{"encoder_arch": "vit", "model": "masked image model", "dataset": "microscope photos of single blood and bone marrow cells", "train_examples": 194171, "image_size": 32, "crop_scale_min": 1, "horizontal_flip": true, "rotation_deg": 5, "method": "mae", "mask_ratio": 0.6, "loss": "mse", "encoder_norm": "rmsnorm", "encoder_norm_position": "pre", "encoder_activation": "quick_gelu", "encoder_mlp_ratio": 3, "encoder_head_dim": 32, "encoder_fused_qkv": false, "encoder_bias": "qkv", "encoder_qk_norm": false, "encoder_parallel_block": false, "encoder_dropout": 0.1, "encoder_inner_norm": false, "encoder_patch_size": [4, 4], "encoder_layers": 14, "encoder_width": 160, "encoder_positions": "rope", "decoder_width": 192, "norm_pix_loss": false, "decoder_layers": 2, "init": "torch_default", "residual_init": "zero_last", "optimizer": "adamw", "learning_rate": 0.0028, "beta1": 0.9, "beta2": 0.999, "eps": 1e-06, "max_grad_norm": 1.0, "max_steps": 8900, "batch_size": 128, "epochs": 5.9, "lr_schedule": "cosine", "final_lr_fraction": 0, "warmup_steps": 890, "weight_decay": 0.2}
Rows from block 13 of the encoder, named by matrix and row number. Rows with one number belong to one attention dimension. Each number is 500 + 50 x the weight over its row's rms, rounded and kept within 0 to 999. All counts start at 0. Numbers have three digits each. After the name is the row's rms in percent of the matrix's.
# v: attention value (encoder.blocks.13.attn.v.weight, 160x160), inputs 0-79
# proj: attention output (encoder.blocks.13.attn.proj.weight, 160x160, transposed), outputs 0-79
v.62 081:513496467339460490481587528514493482477476465524497500478526430581635474481577547468501553592507496548472591534502527478497578498418520514497520503420470477439509522567495507497590503460531568375504550507477452387487498483563505478370500490
v.63 096:489537554533522432527503544486576454517527520493481466508543469538501499567520532495537487551491594525488447533490465556555484521514469516491495503508485398496491479509546461517393364411495564482548566499522524536541533591476607517469457566
v.64 143:503415473421418513416561466528576536611489411561493582500474524473525474503524499503447467530446532489464397466492587525492536539473430495505381498434518552536507481526460519556568531575462419472499461496519505474482425559490382533484457523
v.65 061:482500429421540428555569556459588511469504364392478605487533421391588473496519503522486527414541440478487534495484459451417472518518620443515516469432414447522483560485544493501448533526447484527539535506512541581484463552488501516537520521
v.66 057:476463427474492441570540523522580530488494410469491569511592421446549440512555502489434489480507548520482487492482498505379513521487629464510523478439443452513492460514490587502562491515484505458512422526514541467517524586497436546574547516
v.67 069:494537560416556595434530536500527510429512478459514518493390527484561555499488445512503528563518380473503543456503532433565480477531435583487424552499478486434468501576534389471468413461485498355500607496459434568438423421502440518388448497
v.68 175:496519537469452376473439491528488530446493488529526496458531524495560533554515549482402486527460490548483470567462638560436567586483551502498561435363402525480503499530545527448482472501500510443510510502557430442481440517496463478472442464
v.69 111:467566549474524624420493460535457526556490531565513466554494431524562504443407398485562511526529403532508555451551448468534508447521466544493441567551553475484485466522479466467511499498523557420629512505465510514545487454525470474437435472
v.70 090:526488515443473537509465441547500534528497435555478459508498523591479470525499429486403454582491627451501457525527612596531514477419529501511568521476460416469483441521439530498590518494482373451541405505464488465494533501481341561560522492
v.71 174:491464557615558426502499412449518433624508530472511462511534514495507557452547548489492484585532436498525476501469427561595525513495473560497452551485526519515520470512512539517464436407473503508417479505506484551495498502512504448529532513
v.72 102:500535511520586559444481522493516521500511546474498551518459567534497509422514449475538538560496393526503518410501578466509505503486449544495463524542515561442471450546438438452522512496501512355479437495437508475531451434513456538384518532
v.73 156:515455445550475449449531474493471502550518503486476551521503522556511402476560544498462512482549578522516450422481457564491494492478467477513491528597491505533499474495380529466530568525476480541438375498431557466559592503514377494445568538
v.74 111:499477537582574552446451406431481494578518540500507440518482534552445476437511467529458511493548453431515516514519404487573444472503524503492450537587558371568540478475485456539484523457455440598569454502482531554525453557517510473595589499
v.75 109:503472494465523363553567547486524448401515491394498529429485516428554517568560570514465522460530533477525491478477443438512503507537506489500509473513467478503503579512552520463465438509484502569393629507476450550459527510502546501489508508
v.76 130:532475506561560489459455453420499503625499500430496548500432549522456456434521555515402503497544465408477503457470508528578468516472461465497479524549550457546519482478489459516486621454426387583449434499480509518518430513517463518515628484
v.77 164:505492520573402499440511486529491487517485475534507492509475521534455552482479483502513498518435473471472478601472499575527543536536462521504507528449444579537496490473528452603379555485561535562510475495516505502482488434504567453539471486
v.78 113:525516448497438502443410531510444567476483474499515621492475498473469436495449521521437520375498482440481534568483547483449504547508554439491498455450471480546518530456535419605475636553479457598578476497526525497556410535478553474573541473
v.79 139:505476502562552428472493390452514552587515517563501566517590522461520475441512500485523544539477362497559441415481532508438486543449458512507515442522421450504528500541449508493526483522469461503547383506472493509575514529485449435486458579
v.80 115:491461478590461435554462495520487458482518511523492436508593466510488465510586542495565487490491591565537486556528438554428496492504614456505575474540463460544502511467488609503495443479562559588534429509484541478532652539510570445565530525
v.81 126:530477597483487489346491430515452522438517521514516415445458523536545500533541505518426495528542462444580528492533457457517490460504510562491444506595491400511523537527521492442518407500488425570574541498454440500494497532541479457471482454
v.82 154:541446491534419418365519483512449515446521545521502553454482552475522440511551589505484579457497480472588484451473529452426468494524443515503445459601496520535521570503477478478505489587521467643492495502452492485543526497481514459448456511
v.83 103:474420496501528528490469466486573486519492510533509493486471529486484516485478415533469604455476450447517468537497525433498416526585542468494419472423545396565549519523500476592459479524487499587571582515591502615461346561450571532612493524
v.84 095:499516449607554406584495540444523422484525542427500550496526501432477499466569579482598548477523472561501533430453431472482494512534514523508492499551499573508489546466541538465469527456518609521375533499474523507505573471490590482414510537
v.85 061:516450482518501496552457474507526481488504485576508441495548370488500443525586532514498445492544591516510491525551467477423488468498655537482508518472510355545516499473557622510574449484542530508616467513524489474480589620515535496568508475
v.86 075:521512434538465529501505520523497484482502494520497611547537504436464511462497509500640530457492477552505508478461449481430489499516416526524478493537467628491480528447498454555452552554516568538479463493503592509529558476487552458465462587
v.87 108:500441528546468470430533492480504456460504515531508457453455494451497540510540514525488588483489445454562537560505482411492478502601495523502400497487542488575547568484535491552442405506546544631510628504543449576459420510473621474547420483
v.88 135:507515440423371555433512525556457582518493468587492547500469526542496423559439474484516493494450583518509501478517598521451525477486440485505511484489494580483476494492389467515573571575529481451546433491468512454545543468468416501434425504
v.89 156:480498434471545439664506580508553424430498497395491557508544513447467519521484521504514508425513585572428466536420421511500482542499505407504567471483449513479492523457547491501399545511453542528381571500569574519490496543491538530520550567
v.90 123:509566496529463499491481488518414541526488501543502510539540445532507429486458587477551410474516532545484499455520440590466556499433528506492594509540460538478471460472493548400536583496540495465553358503449540385566662480544409458465534477
v.91 129:491445518492481385510580504506604439443499477472498509469543540474496591507576493488465524582430468549452367583417592571484520587483459505511536485428363545495492496525545484565370452496495545501365491496544499522436425494491477516489451552
v.92 159:510442456521515608493476476474522493539498483497478541534483553500358496434545415523432568498488494471480458565495551523456426527490528442502467503513496457520526475475491440645478524501455442552531413493546580552503394547493467561623599546
v.93 156:519532473606488435544444565477440430433495539440491508504546498450471476471473591501551553398485507543473525590456464562427464543534533395494610441527453549507488529443580476477368549502541553640489476505536574488532540485507608469550540485
v.94 117:489554478447420520538480520559450557444479493616504461507541370475527445578435533490537446434498619508529539525545489537415543479521596498488583465437539465511495507468539566449574515536596534517629475496534478449520623531476486462582443426
v.95 139:505461447426409521510456546488525469612482455468490538514499560499467440560446538494523450440449639492445460527498563563543518542461435398497433448431598593498491485512428532521532518570453439481406544507541523499481455549468510566472476501
v.96 087:553515513497537436580522513451540482465514402484520511525504434490605436507455579651497530474509478515490555553474487525518452511423383533495397489509584491522450612519605529479456552458510543540518589501522549489455489453443554530560433482
v.97 137:471483552512497549476554516532522407372477522588465499452501555555560536557497460463599467499449519604506457473517553486515499503540509505492553537565468662515553494470399484564495603546584560524387417514495531435505516496523494497409515526
v.98 082:471513543501597557524518506550447551489474452612472556417533511583546414513473574461521507600424538550510470484513502466579522483505478496487494526529522511510589550619479561570458656454485585497410470533499566435503457511584469482458579562
v.99 121:523482475433479494551546515448455530527497442475507518497476481517569450534448558583473592510509515475479503613475529543506528569434359522514441465498521491500503584549632633530446584472527477534469561490504543468489448449477559450563453504
v.100 062:519463428469461546573429504523484499499533426430513526541494445423534504494603552561419503472574486572498548518495434511396494492524514546533401490509484513486461498567670530513508471545498503475630548483524531542495446523471493428497479491
v.101 084:548484481436489445449475547515530489513547480342541505551477495433497525430588499582427510442561523480466547528467463496467461499491422596490404483474529488480431525537607462513476394511497393530617622480532498585480447521427496494481442468
v.102 085:451491485485441567415500486582481511503498553525469505454516536480423589504539435341511463536508502488510469423499508465484587490603608523492582529496404544487562385532435446577549482548493477455532438512489438530525498560538446443420542523
v.103 097:446501520536549546542508518477483479452493500600476462474528515540546462534439467478602416493444503585514444466527522512509471476469553369495577472572499562541542500433383519463549594469540552514393395512484547449562553503538469503514544532
v.104 074:484501488458443583468488455590384580588490536482509520477502508497417535510546539333460520576493558396505490488506465475461607525539598528487494509456459513487577445609477467468569464502476388466595499509469427511524478529534419415484564495
v.105 117:535515481548524480463461519541556510525528518389514466548509486423428551407624455527491455438545516458517527466483414495419437496519603469503442484505541520520431493500502363391539354516478411520648560498516481571469499528480469565540507479
v.106 098:526474429438484514499421493450431553589528538377513477526456546485444470437562531540412556516552585434494504552495464548415469527469517503519455486482500412508457524486552579398533447469479340495547503473487495545531502485501431493582516480
v.107 088:493507533531489445490571520587596459408517539556474488483557546518541557530492406444552434453501549589484469436501525447541520508502522446502574494557465599494520499473412418540505518511532530516495518511492514427490512552481542539493480546
v.108 098:482503536583482536449509425595490515525484536547484525464552483495446549520557502368504458527502518483509493436530460450494569495599666528501491549472461553518558392546406385530553502532471548465566476507491410489469487549557441464434552498
v.109 053:482525514541617530592503501567429549514479407577465507440541527556579454496460577502524473572454580510489443536520513523522520516504467481499436505563527554545564581592538622557466679469500557569423478528499583482494476513542493460529583542
v.110 089:453510492499476490426493508516502520493495569600470475445480571524410508542409458403450500558426529517531473433493573499577559477569477466510657497476442437469536449450398537562488500478477539431443425517489491501539552500513487488512509534
v.111 113:527509473477518551515434462461427565616509466397536513562495476443440456449499544539444512504533444400519528533496411533442516484474509492507393489499526376494457510515606495401496431484459417497588552485495505553523486485500477508607503486
v.112 095:488518549478556451481605535537525525428497451606471552419532480578635473500488578481497494542491595563469489461492540454546506514510393581490452536504506577497571553573464474617447632469524556511426543515498510459478454525526466494407505548
v.113 095:519511500448585585552492566436472510524500408442500490552494486474558438444451498612560498464490412486533516533495465524501404492418417433513407480566575488486470588492601527453453495472529470547487512482520608545542471463496527537561484492
v.114 148:448520503441535572531498504490432557499479432585478524444539535581554423545391556486520464568414519571505446494475498484573559491495449448505525510549491436472581546513495624526474628434491570433400468507514610458579508526573466457503560573
v.115 085:540473476480490526510463552454518464537510501401537465552455474455439491465498435591509548421514423422508530579505475544473415495445455488502471475494548483485408506455570503418476380534511434573526497462512530556488511440463573533585447451
v.116 147:487503423419483603551452523395402552590487464441513491555443466480484430453473518520508564503525405439524487551529483535454487511389504454506480496502502414470503510475570587409539470453496441470489481488486537531586483461536481454555516471
v.117 135:522501465487483527513459478521507511515512447355514520524492439410469527457610540544493511462569472488480544497469369474404487511526585545504379515483515523505472521564641455412516418524475450526675616492530492545467473525487470459499489453
v.118 081:470503521445617527515481541516478554485482419579495537447514497544514419458414560537485512565400458519508505504477512519583468454509405479500516501521547404493542578588551584587428595435485585470459493509533593552515469481510505493525551555
v.119 085:463475470485431572412452503588458522534482577481479494463500524487390576454555422345480490528505534432509475455515493482454559494579580485499580514493426524473541389527427485514527416534493408455545436507466433526541488557539448451459551505
v.120 102:512483477579451435481445507470582422484512595434503449550483530447434567451575374526506493410542479512501509492516526521430443489485575461510563480492490517528421440377431434427548367534497445524527474484484438519476539507444523558511463458
v.121 069:541490506502541417572510528426579437469521406484523478522494437490583470486480539656495533447502425545491556538476549526526449506418373520499440483494556463515421597463600548522431499460500570534507549469526548530460493455434596553527426496
v.122 100:526493456463498387471427555456570514531542523405525471519474545459445491398539497584369524478524557478469519517467516527472477496495443495508515466471513355487424519458561564463467401460470401450558563494513475567497531534436498523550471502
v.123 110:545516576481470510446547502593562473355523464455504523516512562498504556526502489546515433474478538550506508483434415497448507500534431586491414552565512604535493527517554350489430492536535462563589581511531556503460492493469462520490447494
v.124 104:538527471459565528530449517472474550552524443402512508542504512433498454414524539564433497487557524425509527509482402507437460490452482493512379479535551437494452545525584467393502444459464377510583584477508528562528471498492473542599504506
v.125 129:530517468517521397483458527434583503570526524419525464544475488421445491388541494567432528467538452421486554484494496522458458481476475511507505475446537378476400500458537438427509336471463443481600561475508444575471506495426516561545451475
v.126 093:486471474520403547486498473528456491526498575483486502486475501504450557521596452352532494476546563461487464494523485472416564509536656511490532508491417587494556390482422470469587472554514416501510469515462414507525517538543443435428547484
v.127 066:476491490409445635414485463571430573517491537513487508469508552506428518506510503342479475583492524463526439433491452478480577499566570534501516529515411507467591444573482479468539481501498405442541474502483493517553497547552365426464560530
v.128 133:492551480432513457494496589399593471393506523470490478476482512401557522503517531523520495473521496471454478515499597498436506523423526484495479476522463489484456548383621438491396497491508462494493539509482507503505488530417590530529461492
v.129 108:497477554418563629419497455603364570484486449516500532487522469521524517522482535518501467559531515499558536480485569488528500489493437523511485475559529478511687534578462564576590622519496442513546460484501625487512416469632426467415579497
v.130 109:459527567574537603440560493596453550421488480537473463482499455524510546535538474471487481487429508555549540523555542496426518486634582494501509481519548539554523432525371504488536502527548574503575437490527538469497417507561440474431524441
v.131 069:511524582559444504518384513582496526446510515460521532482457498537490510460480535591522494442453439550485562477528424488481479477594464593498454520437604492494421542581502545528513491523511483467589506526585542452519453531432449474567468453
v.132 100:518513503424495566441387569491555488432525427402496546453475603523569459393518544571530484586465443518452489482477533517453486491429402507502422475519514538487511554587630519545454603459450393472569571498510591517521451542456442494519519536
v.133 094:480487581426461574469450479471479484480494478391483482499514549548637544422486517612588491588498406543506477546481494629493460476446395465501425533513507591522572577574568552571415551480525420542437522507507603558515495396477446478575504512
v.134 066:459447524416612591482544494579433583469471483540501490461557427508489530516547492434516455557534544416563492507518608548484490511462516425531564452576509483578674505581447563518541565562540417594482497476412478474461574439594491465418587520
v.135 085:520517456496463369577566526365546451490491548530515465529481438400502521561486543484498529407562511483476492503498518460497526541468568517488505531451475460454404503321562434461476402492534559475423510519511429509505525514448634517554409461
v.136 052:500508563460552583540399516587500542486511496515513613461499494519448438440464525473469477512513523535477488406535470444501512447589449605501487480511586488551524519625528482506564589539466452503582504502500526445542435591509432501439559484
v.137 051:547531486559411469536435495462535481529523511522527531530511533491452438504394530527476548391461424547487561479506387457478484481496489595469472520461535446432395467430495424514536441469437624420539456526577501470555467596480504536544453468
v.138 108:494515462455534458546487554442628469454514525505494496491480538407504502547496418462465511445532541411453480476522510413537486521478545462483536458532413454468409492424522447446409457529451482480530568512415445509496475552428577547503476515
v.139 109:507524520482400471440428541423543428503503494448488487539488542499619489477464487595544511477473393482474558518464445576473449476400445478492440525472477540485450518429564421515377451433475508506444543518516509536524532467407533549568437480
proj.62 104:465553498527524501502441482580508460545533557400502488569522618511533560510480381535517527443493475503542441513506484446431476588577532515462456494500469502482463492456530432531496470595479445518619521558554503671512455543436609484593499543
proj.63 101:574499513497488536484525490564487571459502454545518584517542505501464499594440459494518431474464478426492605503510456470572491504499587484440543493434430522494499493506470411605515562517502548473475484616504521377481506453555453520552524506
proj.64 084:550583556580533457562469552485465441368512563476492444509531481568488518491453489492552543424481476505494542515509403505532445411538530490471546511540480444438493518513508462425441476404560571521468530501473468477532600465505607504573486478
proj.65 023:562471634494451537426448482464452463517544578571539402541380600598440503518505507514512445532476589522554391515525546561552506532472421511454524546546536506455493469450470499427517514463530449521397467508539478447521546490536470502455508419
proj.66 033:578534631513461509400458504458483426522504555572510425504401607586459507503377507501533458523460477458527461526478536576569474481477332517477491502528527533452497504492463404466450551476503438554461490496499490487507484488527569499473482472
proj.67 036:479442454527533480657489469514449536510510534495478505515673472466380493524516518480530481420512610573485428545532449537503516573461633468604582457526483515529502521480509681543497560602582515519486503434547536414536569527519528443543533517
proj.68 176:486502485525525582542559502492524533536493503529380520570486455536465480510426470506557454469502562479531505446548363464645459330536456530471468549579574486528501485590491482577518540487555529520504513461437561544525577477546546479545511532
proj.69 068:535405426538535435653545508453516490451548531375502506402523577486423490534598530501463499460513596526483464505475489507538474580457473479589582420512505566459527517486500563563504462539498455523396514378544526493509552557472528506572583567
proj.70 042:499550506541533503490493532500491454513501511492502574513624493421647500507396541476664519455496405530495540468471448427508507545570442470441378453531547550526501551527532514512438558578497553511521570543525515461500514515480615425463470550
proj.71 158:488477417403460544489512553488491542377470428485467526451443445480494495510452493528489572448511500514450566482494541482413484520497518463508536465517469442488511565462525480458537588594525473494566514545448473491517455467455505530440477446
proj.72 079:494420500526482482611533463531455491550441518568459480512585398467487475557474494484389458462536576433495484574533448588503478409474486484609554435502470478558499570470534607549498507634572474579507503447545534487486606506515521465612504483
proj.73 117:489577597507525566543501521473483461457405514534560501539506467474547552525424456509562499558468327416495550506516594476522468497499507517514451452442505492502497523477556442499531484482516495496527565521531426530428491461490594505540464447
proj.74 077:482526385454421455476558557489525496448532428430596535455484524485559529512540534506609571481415580611473504471464551427400556604501501476516487491476497607440529518461474500429519415497485534427433522468537465533519480540436475551409463513
proj.75 080:476535508481456588396440500486460535529478482599511477625469511524408489473448490501525486526465382519482476510533563509459528577492600514495466586464490453522489444447504486478511545423497529468556448541487521460509470477552466500457465426
proj.76 131:470512504486410516469555526548482473411474470557545451511569418488590545523539471504620548533450478579532521524520469455387524463525531517488476481497471513482511539491503556439530373547587569465549539566498465508510567510469515467452389500
proj.77 156:466523474471589445584476509459499530508516531489481504489513434463555494472529537489495530493587605537524532434542476452436510432502525465484523433551547445472499521545515508417586454509399463436510526475499483467543490537494484524456531557
proj.78 084:477479583479479492518551499476570447536522532494528382518489496570560531482604482502577488550459585558542474487525445506536515393518421503456512523537556556443503482561432529384522345440512497464420510462522482534474599494513447525479455531
proj.79 111:483503504493463553541522557541497438468457462485492426506387439549457511555497473519407460444510570487465531549500447529586475413520459487539434586487513505522508490449534495453514523469568506510446531469525502525425505458518506593575514376
proj.80 072:486558533448523537416536507446503531546473494512534540487373531583553498492422505525448502563502425425479508446453619458529509537492382526464422511473527494497491464481474348493537572458405440477496494514513481553482360467498458532438507473
proj.81 106:451592393504499486572539553482556513484487455422534577526508538508404521507444530499674557415371543629407434475483483418536542600514575482504469519441501572476503457510484515502474527435489584416445545466565550540536501563484509514486480535
proj.82 128:429598508485550548596503542488550480510456467481495461575479435537441525519460438494489469496461469492416508544531455499593513496478593490485461586402458469482490433478502481485515498356475547394491533541552501566454514497527476558560499471
proj.83 049:482519399492450450437512517443475529479618486499538479449416515538450468515535544440496468487510634504533534492482471503482556511465537498522560552528473541427566471438451470411518396340468535455408447407450488513558564518530422528415520474
proj.84 044:481444585459482566419523468511462556526433484560463454527441460535492497504511465518328446561542417385515492565541573573452492464460478516470525518473473457536489479446486468509542530559516405522556456654487490520484441424517427517501512399
proj.85 028:508552534505492502358520520469499520494531514419515524458457623596463533485440502497559552536438466514523456489454577506577503535492383500405477483511513602458501464532427354517484503404471455502433480579494466552541391476468505492452506519
proj.86 029:460490597464577523540525499493489528506469507428476407518404444558514487501607471518351453499549479359511515532559530531540468434463552472441538504508509446513488479497454502396554485455508411498449490625493449502466489447514434562532555393
proj.87 095:486544422441519462538468523461520574471584453433464518490477543546382494487485517480443458471528594563427501501481488536477551581429579481464566542478426491415509431465469429449525524407406488390479443553478533508573465504493410572433543525
proj.88 098:525506614562641467640481498520530425470504559465490494547613429475569521487523487482473425478576448459510519512508447521552461489517540484516486459513506455539487487547547542520456492479516529527477539467553508478437538492541559505611552529
proj.89 134:516488560496428586352471453471458542567490500589541454546422522509531482465534470495478480605496374378588523479580592491466491426500522555475476562498540487528494468485464464474577443450512480510556423518406433500479513452532467505473478402
proj.90 126:501506558493535520539543499548567441506472520447527512487501535523563555513540441550525568545466459476487478486486554412590447422537410528507432441489562509517483526592515462609512459561492448529477583476540458545390414529470612517552484551
proj.91 103:471572453515518560566418499468408574582447505605429507545451435494498452509395518482445481446582571453536579445597403496514499365523539492452486536516546469517485514504542508432571606449505484477617520540434488436566572426525540457542501434
proj.92 177:484596530486476443462513546493500508472537480521584461441502449495649480575479560483535412493517550483532597477499446452513574431492468498476483503497519556479504522437466469379496480493528512446485574500481440454532586469478509474422433460
proj.93 135:451476533402477562460535456513536561581510483595535495490419477547579492535560460516450470634520516426555479448549565448536547409468466576459448573474525445503498461508456498527628459502419432423515480518475447536463496512514402519437498536
proj.94 087:554503569490570496453470501497569453546602506401485520469474627556532527468506473524507514553534429540493491486434523472605476522479386520452459497517507552458506450602460433577450508465442450486450512463480523539474362499512534514478535609
proj.95 114:519516557551534473470528462500469512359511537546496493488531410496618514440523455511441511540558360492553542470486423472467467442560555565479582613530402335491492504485558509491457505446539596532541457492441494519529596451532498463560500503
proj.96 102:486482480482480519466557482495482501474531485471477524475498521527477516538575525496620467477542572583450513477515481517499538498517615516339488577530481559504506501472441462496529532622529483485414484758459499516524514509491390490336529472
proj.97 167:432533403508491470530447473476487524601497488449480490440522456417438469516481503481361569549574502396512551554454439503465525420488481492606477523457484427457511519459536484475488387403395464500572518340516498530516449525454489461589471529
proj.98 066:448445476514467484548486492507541461510480505421552480482482504410410530487533484504432525493546384467528506481479470517495495460505454528664521486457484537478509486512516462474497406617558471515553519197485546573515504477442506500511470486
proj.99 128:486498538511499524456558492558528487447516481453480523499518503479441532513586502511614421457518523547486542423533457484570507433541605540461471572526503602506499473530425414508547474629587481492487515572469505569519533510474394527350509493
proj.100 054:520509559494497517453516506573524478484421485447490503485588489572476489541471492531586451484482478529532533470479527454619501463520509493458468479504488602506514509596443427487491496525557520497437472670451495387503540441506457504398483514
proj.101 073:548532504518514524518534461509487501475437482540460521510540493563498489536460507520613464471434554560488487467513504481554502540520623495371476534519490538527484505529471525477491536469507567498415475847501477431474533511533459508440516486
proj.102 131:496511492522521482538445503495508501549445518494495454526494491482491471469423477514392533510451451451562467526478498483515466525482388473686500448469513458484496501532546552465465432390462516516551517233547519483502480493501585507627464537
proj.103 089:458476470479461471481480521492507459535566494454503489456458479434470514462570510472381612568608431397467537558468489541441518402482430533611458524478513443456530496472555458513490440520456449505572531258470495547491442487431506485514471498
proj.104 103:522517513519510484526465510502552477499458507471521451582491528483495506447421456538449501442424392496539425475498489442547463543502413483679507444492506497489488477554551540462462436450509535500559526212540523509500509516499637523604460516
proj.105 140:573535502479477503516498481459489487492459497582513501548517510595575490497412510513555534494437485561455436491503549474467508562503515483370477488510505449513486505505542569461476564450448595470425464752509469377468516507535526503510481465
proj.106 114:544546582515507518494547532563541474424499479533539543558552490547510519488475472517651458456408409495465502431534561451574477484500558509419474447510525579532496477595484445549515553566604550497538519650448471500460561482496540538445486468
proj.107 099:485510453493483517489494476381488499542498477482425484466435468477543460521483547486457566538532521448504509559468407531429504487525477512475461592499512380490497536395542514432463459381351529510453491557533499519485458522508467444538495463
proj.108 130:504522474494495487516449517455513515533456511466513442532471519479528480469413476519391525495468442502551438512472511476478484551475360463638524463494494441475497505482567566440465471386443490497527505268554526486539494505504595489621465511
proj.109 054:443427489504452502497507517525564446486456491372536486461470498385439543467578493509504572481528366498515513431482467518484495439526452527596454499461518575483508507550517419430515420644571471512529540315468536576522495451382456518434440474
proj.110 080:445454512525537518545464502502483522523501516543479513493490476463514496493504479451417508545524452380569512548510523531485468525479447508653525437464497457514503490530508508583513484477529479526565493182495503539489469484523548502573518537
proj.111 111:571477547481503481490531541542541480399501502482559496574519528594539538461552495538638468421431497610443476443534536467532482586495545496405522412506524600521487489592471497498516570619584527478491515624471489465482543485504528546395506468
proj.112 080:446470426541470519569478438469506453523481496394454464454447507367378493538497495494463518496550430491561514514472406540500511476525542504573502611490454489482502512413531520406471393525492493532480518368500536568528521505428464447506472468
proj.113 126:531461491485474460500534485566519460452532499477529524467531501540444533486624535508585506473527544563418540480505468508504526473515618537377487500480511570507501499539455454495529519665554514483489514699455479467465515510465423530374507477
proj.114 175:450414482524485466510528504532548461496514518412535486464466486430395513481600491489463536503535423420517544495492464513531480448507498558648520470437508571472518484538465406508510396598572458532574528251451500582490491487449472521462484491
proj.115 104:548516532486518492471515502538476512473538495571511558497567501562541521491537532506588461496500587572430511474523546498497520515501589497336486498526521511536485494519473501573532610547502526474470488772501477438473497518523465528422542513
proj.116 188:559460584509493441480550537594558451427579509493552513525537536564474537455592506512557436449477519513431535461514484480559493452513508527478512438513553601510504475572459432544497498653599493508539553510469485497444545492485540572444501499
proj.117 156:551533500498480482509522481479524495510436505493526470563535551597501496521407494534548474458426504556504420446504545418544511544507485497443487476511498556482496480552478499441481458472509554464406474661509489424517520504516518533480473494
proj.118 074:445389511521489493550502476568511463489472514475543500463498490454408541499607493487507497496546465488526521482504494554526492492500531544585528461449490589507509477567467455520535471702604478520525499318465539538492508465473455523390504493
proj.119 084:516519520524527493547449503511511492531446521521510480543519492484514492469406476521416526509441409455557459516491519468522463531496412487679487438468521448502481498547559552504477464405477547510568516217552514475477484495504620512649475534
proj.120 119:545557525476514521470503511477444534506520488615472537497519469566609474521443523483515502554490585494466499534507549509455513503492508472336475520533512424530494523460518541543497603397422525488464471794520462425473492498561507484532529504
proj.121 085:497479504490496519457546482512460515478536500510465533457509503533497502546567529483601461504547620562465535494513488542497528486512596512315492569528493536519504509465439466522532572601525473502421481791468495494515517494509385489362540480
proj.122 124:515490575518519555508560487522462502448487496602487546522508464565545504552492500486648467512444510489502502479547546525534480514509588525320503497507505546544497500539453477564526575548561556520439462803461477483455532471558467503413539468
proj.123 107:475527337498513493579497465398512520577423470413460490509541466482508478492472516500538592465516541522456469498503463463444515583522616470457456515473495471488480520505517549390484433382431551471437494645520470456503440547459475490517488492
proj.124 096:564482527490480498495537508534531455404495489476526499539512504563502520483543506533663494442428454592441488462519499486531496552507602509355484483499516552525494498551489489475502554635565576488469508744458484458463550492484490522383491432
proj.125 161:555475559493514539500521491509446503445520505615482533534512507589580510540479507487602453492473575559484475511541563538498496566492555486313516500548491500557491506498480557554510638549537538509405452802480485429474525477561503502452553482
proj.126 127:543593531508515473490446535494534488503495512475513456543500513480533482447414474541416522508431411464538472503469493439513471490497366459583480478515532441472499499507583523472439453357422523496573546379566512480495492511488630499667443530
proj.127 113:501503478533508454562452513499554473528460514439527451553495515473457493449455469522435535462440410455528465506490480454525465530490436493686513430443509509478497480551544515462460398458512525507577538210523511523491489508481624527605454509
proj.128 130:453498486521507497520478477570482509523447488480424501343449501471528452522546466488414554524483478445577528534460354527589482444546449517567516529432454543457500516574479513516496453430478503517565490401498518553512481491489425467571472568
proj.129 119:547539477530451439559519526462575458464553522526590491619453558522429520511507494514552484411467557555407478464525416472480520440518572524418548536502474577457514470458487388416452399545544556463449504627473494505484590543511564586479470466
proj.130 098:507480486466521480496507562485518474531541519547535593541509559484447522502378538514545435476544559524482525430509532519567540568420451512489478551499524559479511457451486505616473543556514495486464523513486532525567569453463549540450520613
proj.131 055:432433450491484507512517486498478520530440508526474583404600502534462530494474514499534502538567547407496526450473610556579528463489531511643547449532490535497500490561495577571511497561489523505477473201471543516464528438477496488491521578
proj.132 105:453484483563501493605578455524410542476366584642489580381511495547479516543507472480449564502499565474530500511524457528546523411586545535522563453494451573484509514566487491479498447538535568475472431438476487495487575442527507474564516554
proj.133 073:467514388533509462609525478499486546493420574593519534450471504484262511532466506507494565490499615464484473474546527446533544441563608533498539461492476474486530500542479473508563441543445556455504450459440494491475457553497499517439510547
proj.134 044:562599491528473477468487526525523449470551506467559457593438545496524498498511488535529534459410449663466496526506415434449516500506499507360459565480467523471509478442493375375474490477498541455502515773496526503544502557494544518447465454
proj.135 059:482496566451507534410412490562552486532542412386406423462467487480580449482577466480473494554492403415566509562451462516538431502502447468550472503462497437504492522549490543531504500387457434566577521404525501508476420532501415465552469505
proj.136 026:501474417539478509477544498494455461424469513447490563356611512513501546533551495502498526490489444499510567492446520557563524545449590479575481496539447605457513485474480504497463445572583583476413494464491524494509631439448547494505509555
proj.137 023:519413544470507504558513468484509497531463496500491507412534452532547502497542495535420439535587561363522476453484601518595469429483484493615553450543523470513503523532526627574512519544500457544515505281589502483444568472517495497593522525
proj.138 103:443476497510501511456499505490463522500477448371446464375473447423560453469597540496463513522498422500565539545454437586487481527478426505625499543430517531487476511504520541516507486408525456532527505373555521574544466488470411452538500487
proj.139 105:495458492480555471574531444523506564499450538542457503354469467468415494510517502511454522526539600434504440505514518476592507493548514543589550452503474449502506524567524621598550530498423443500584478327518506506449412549512434455510534567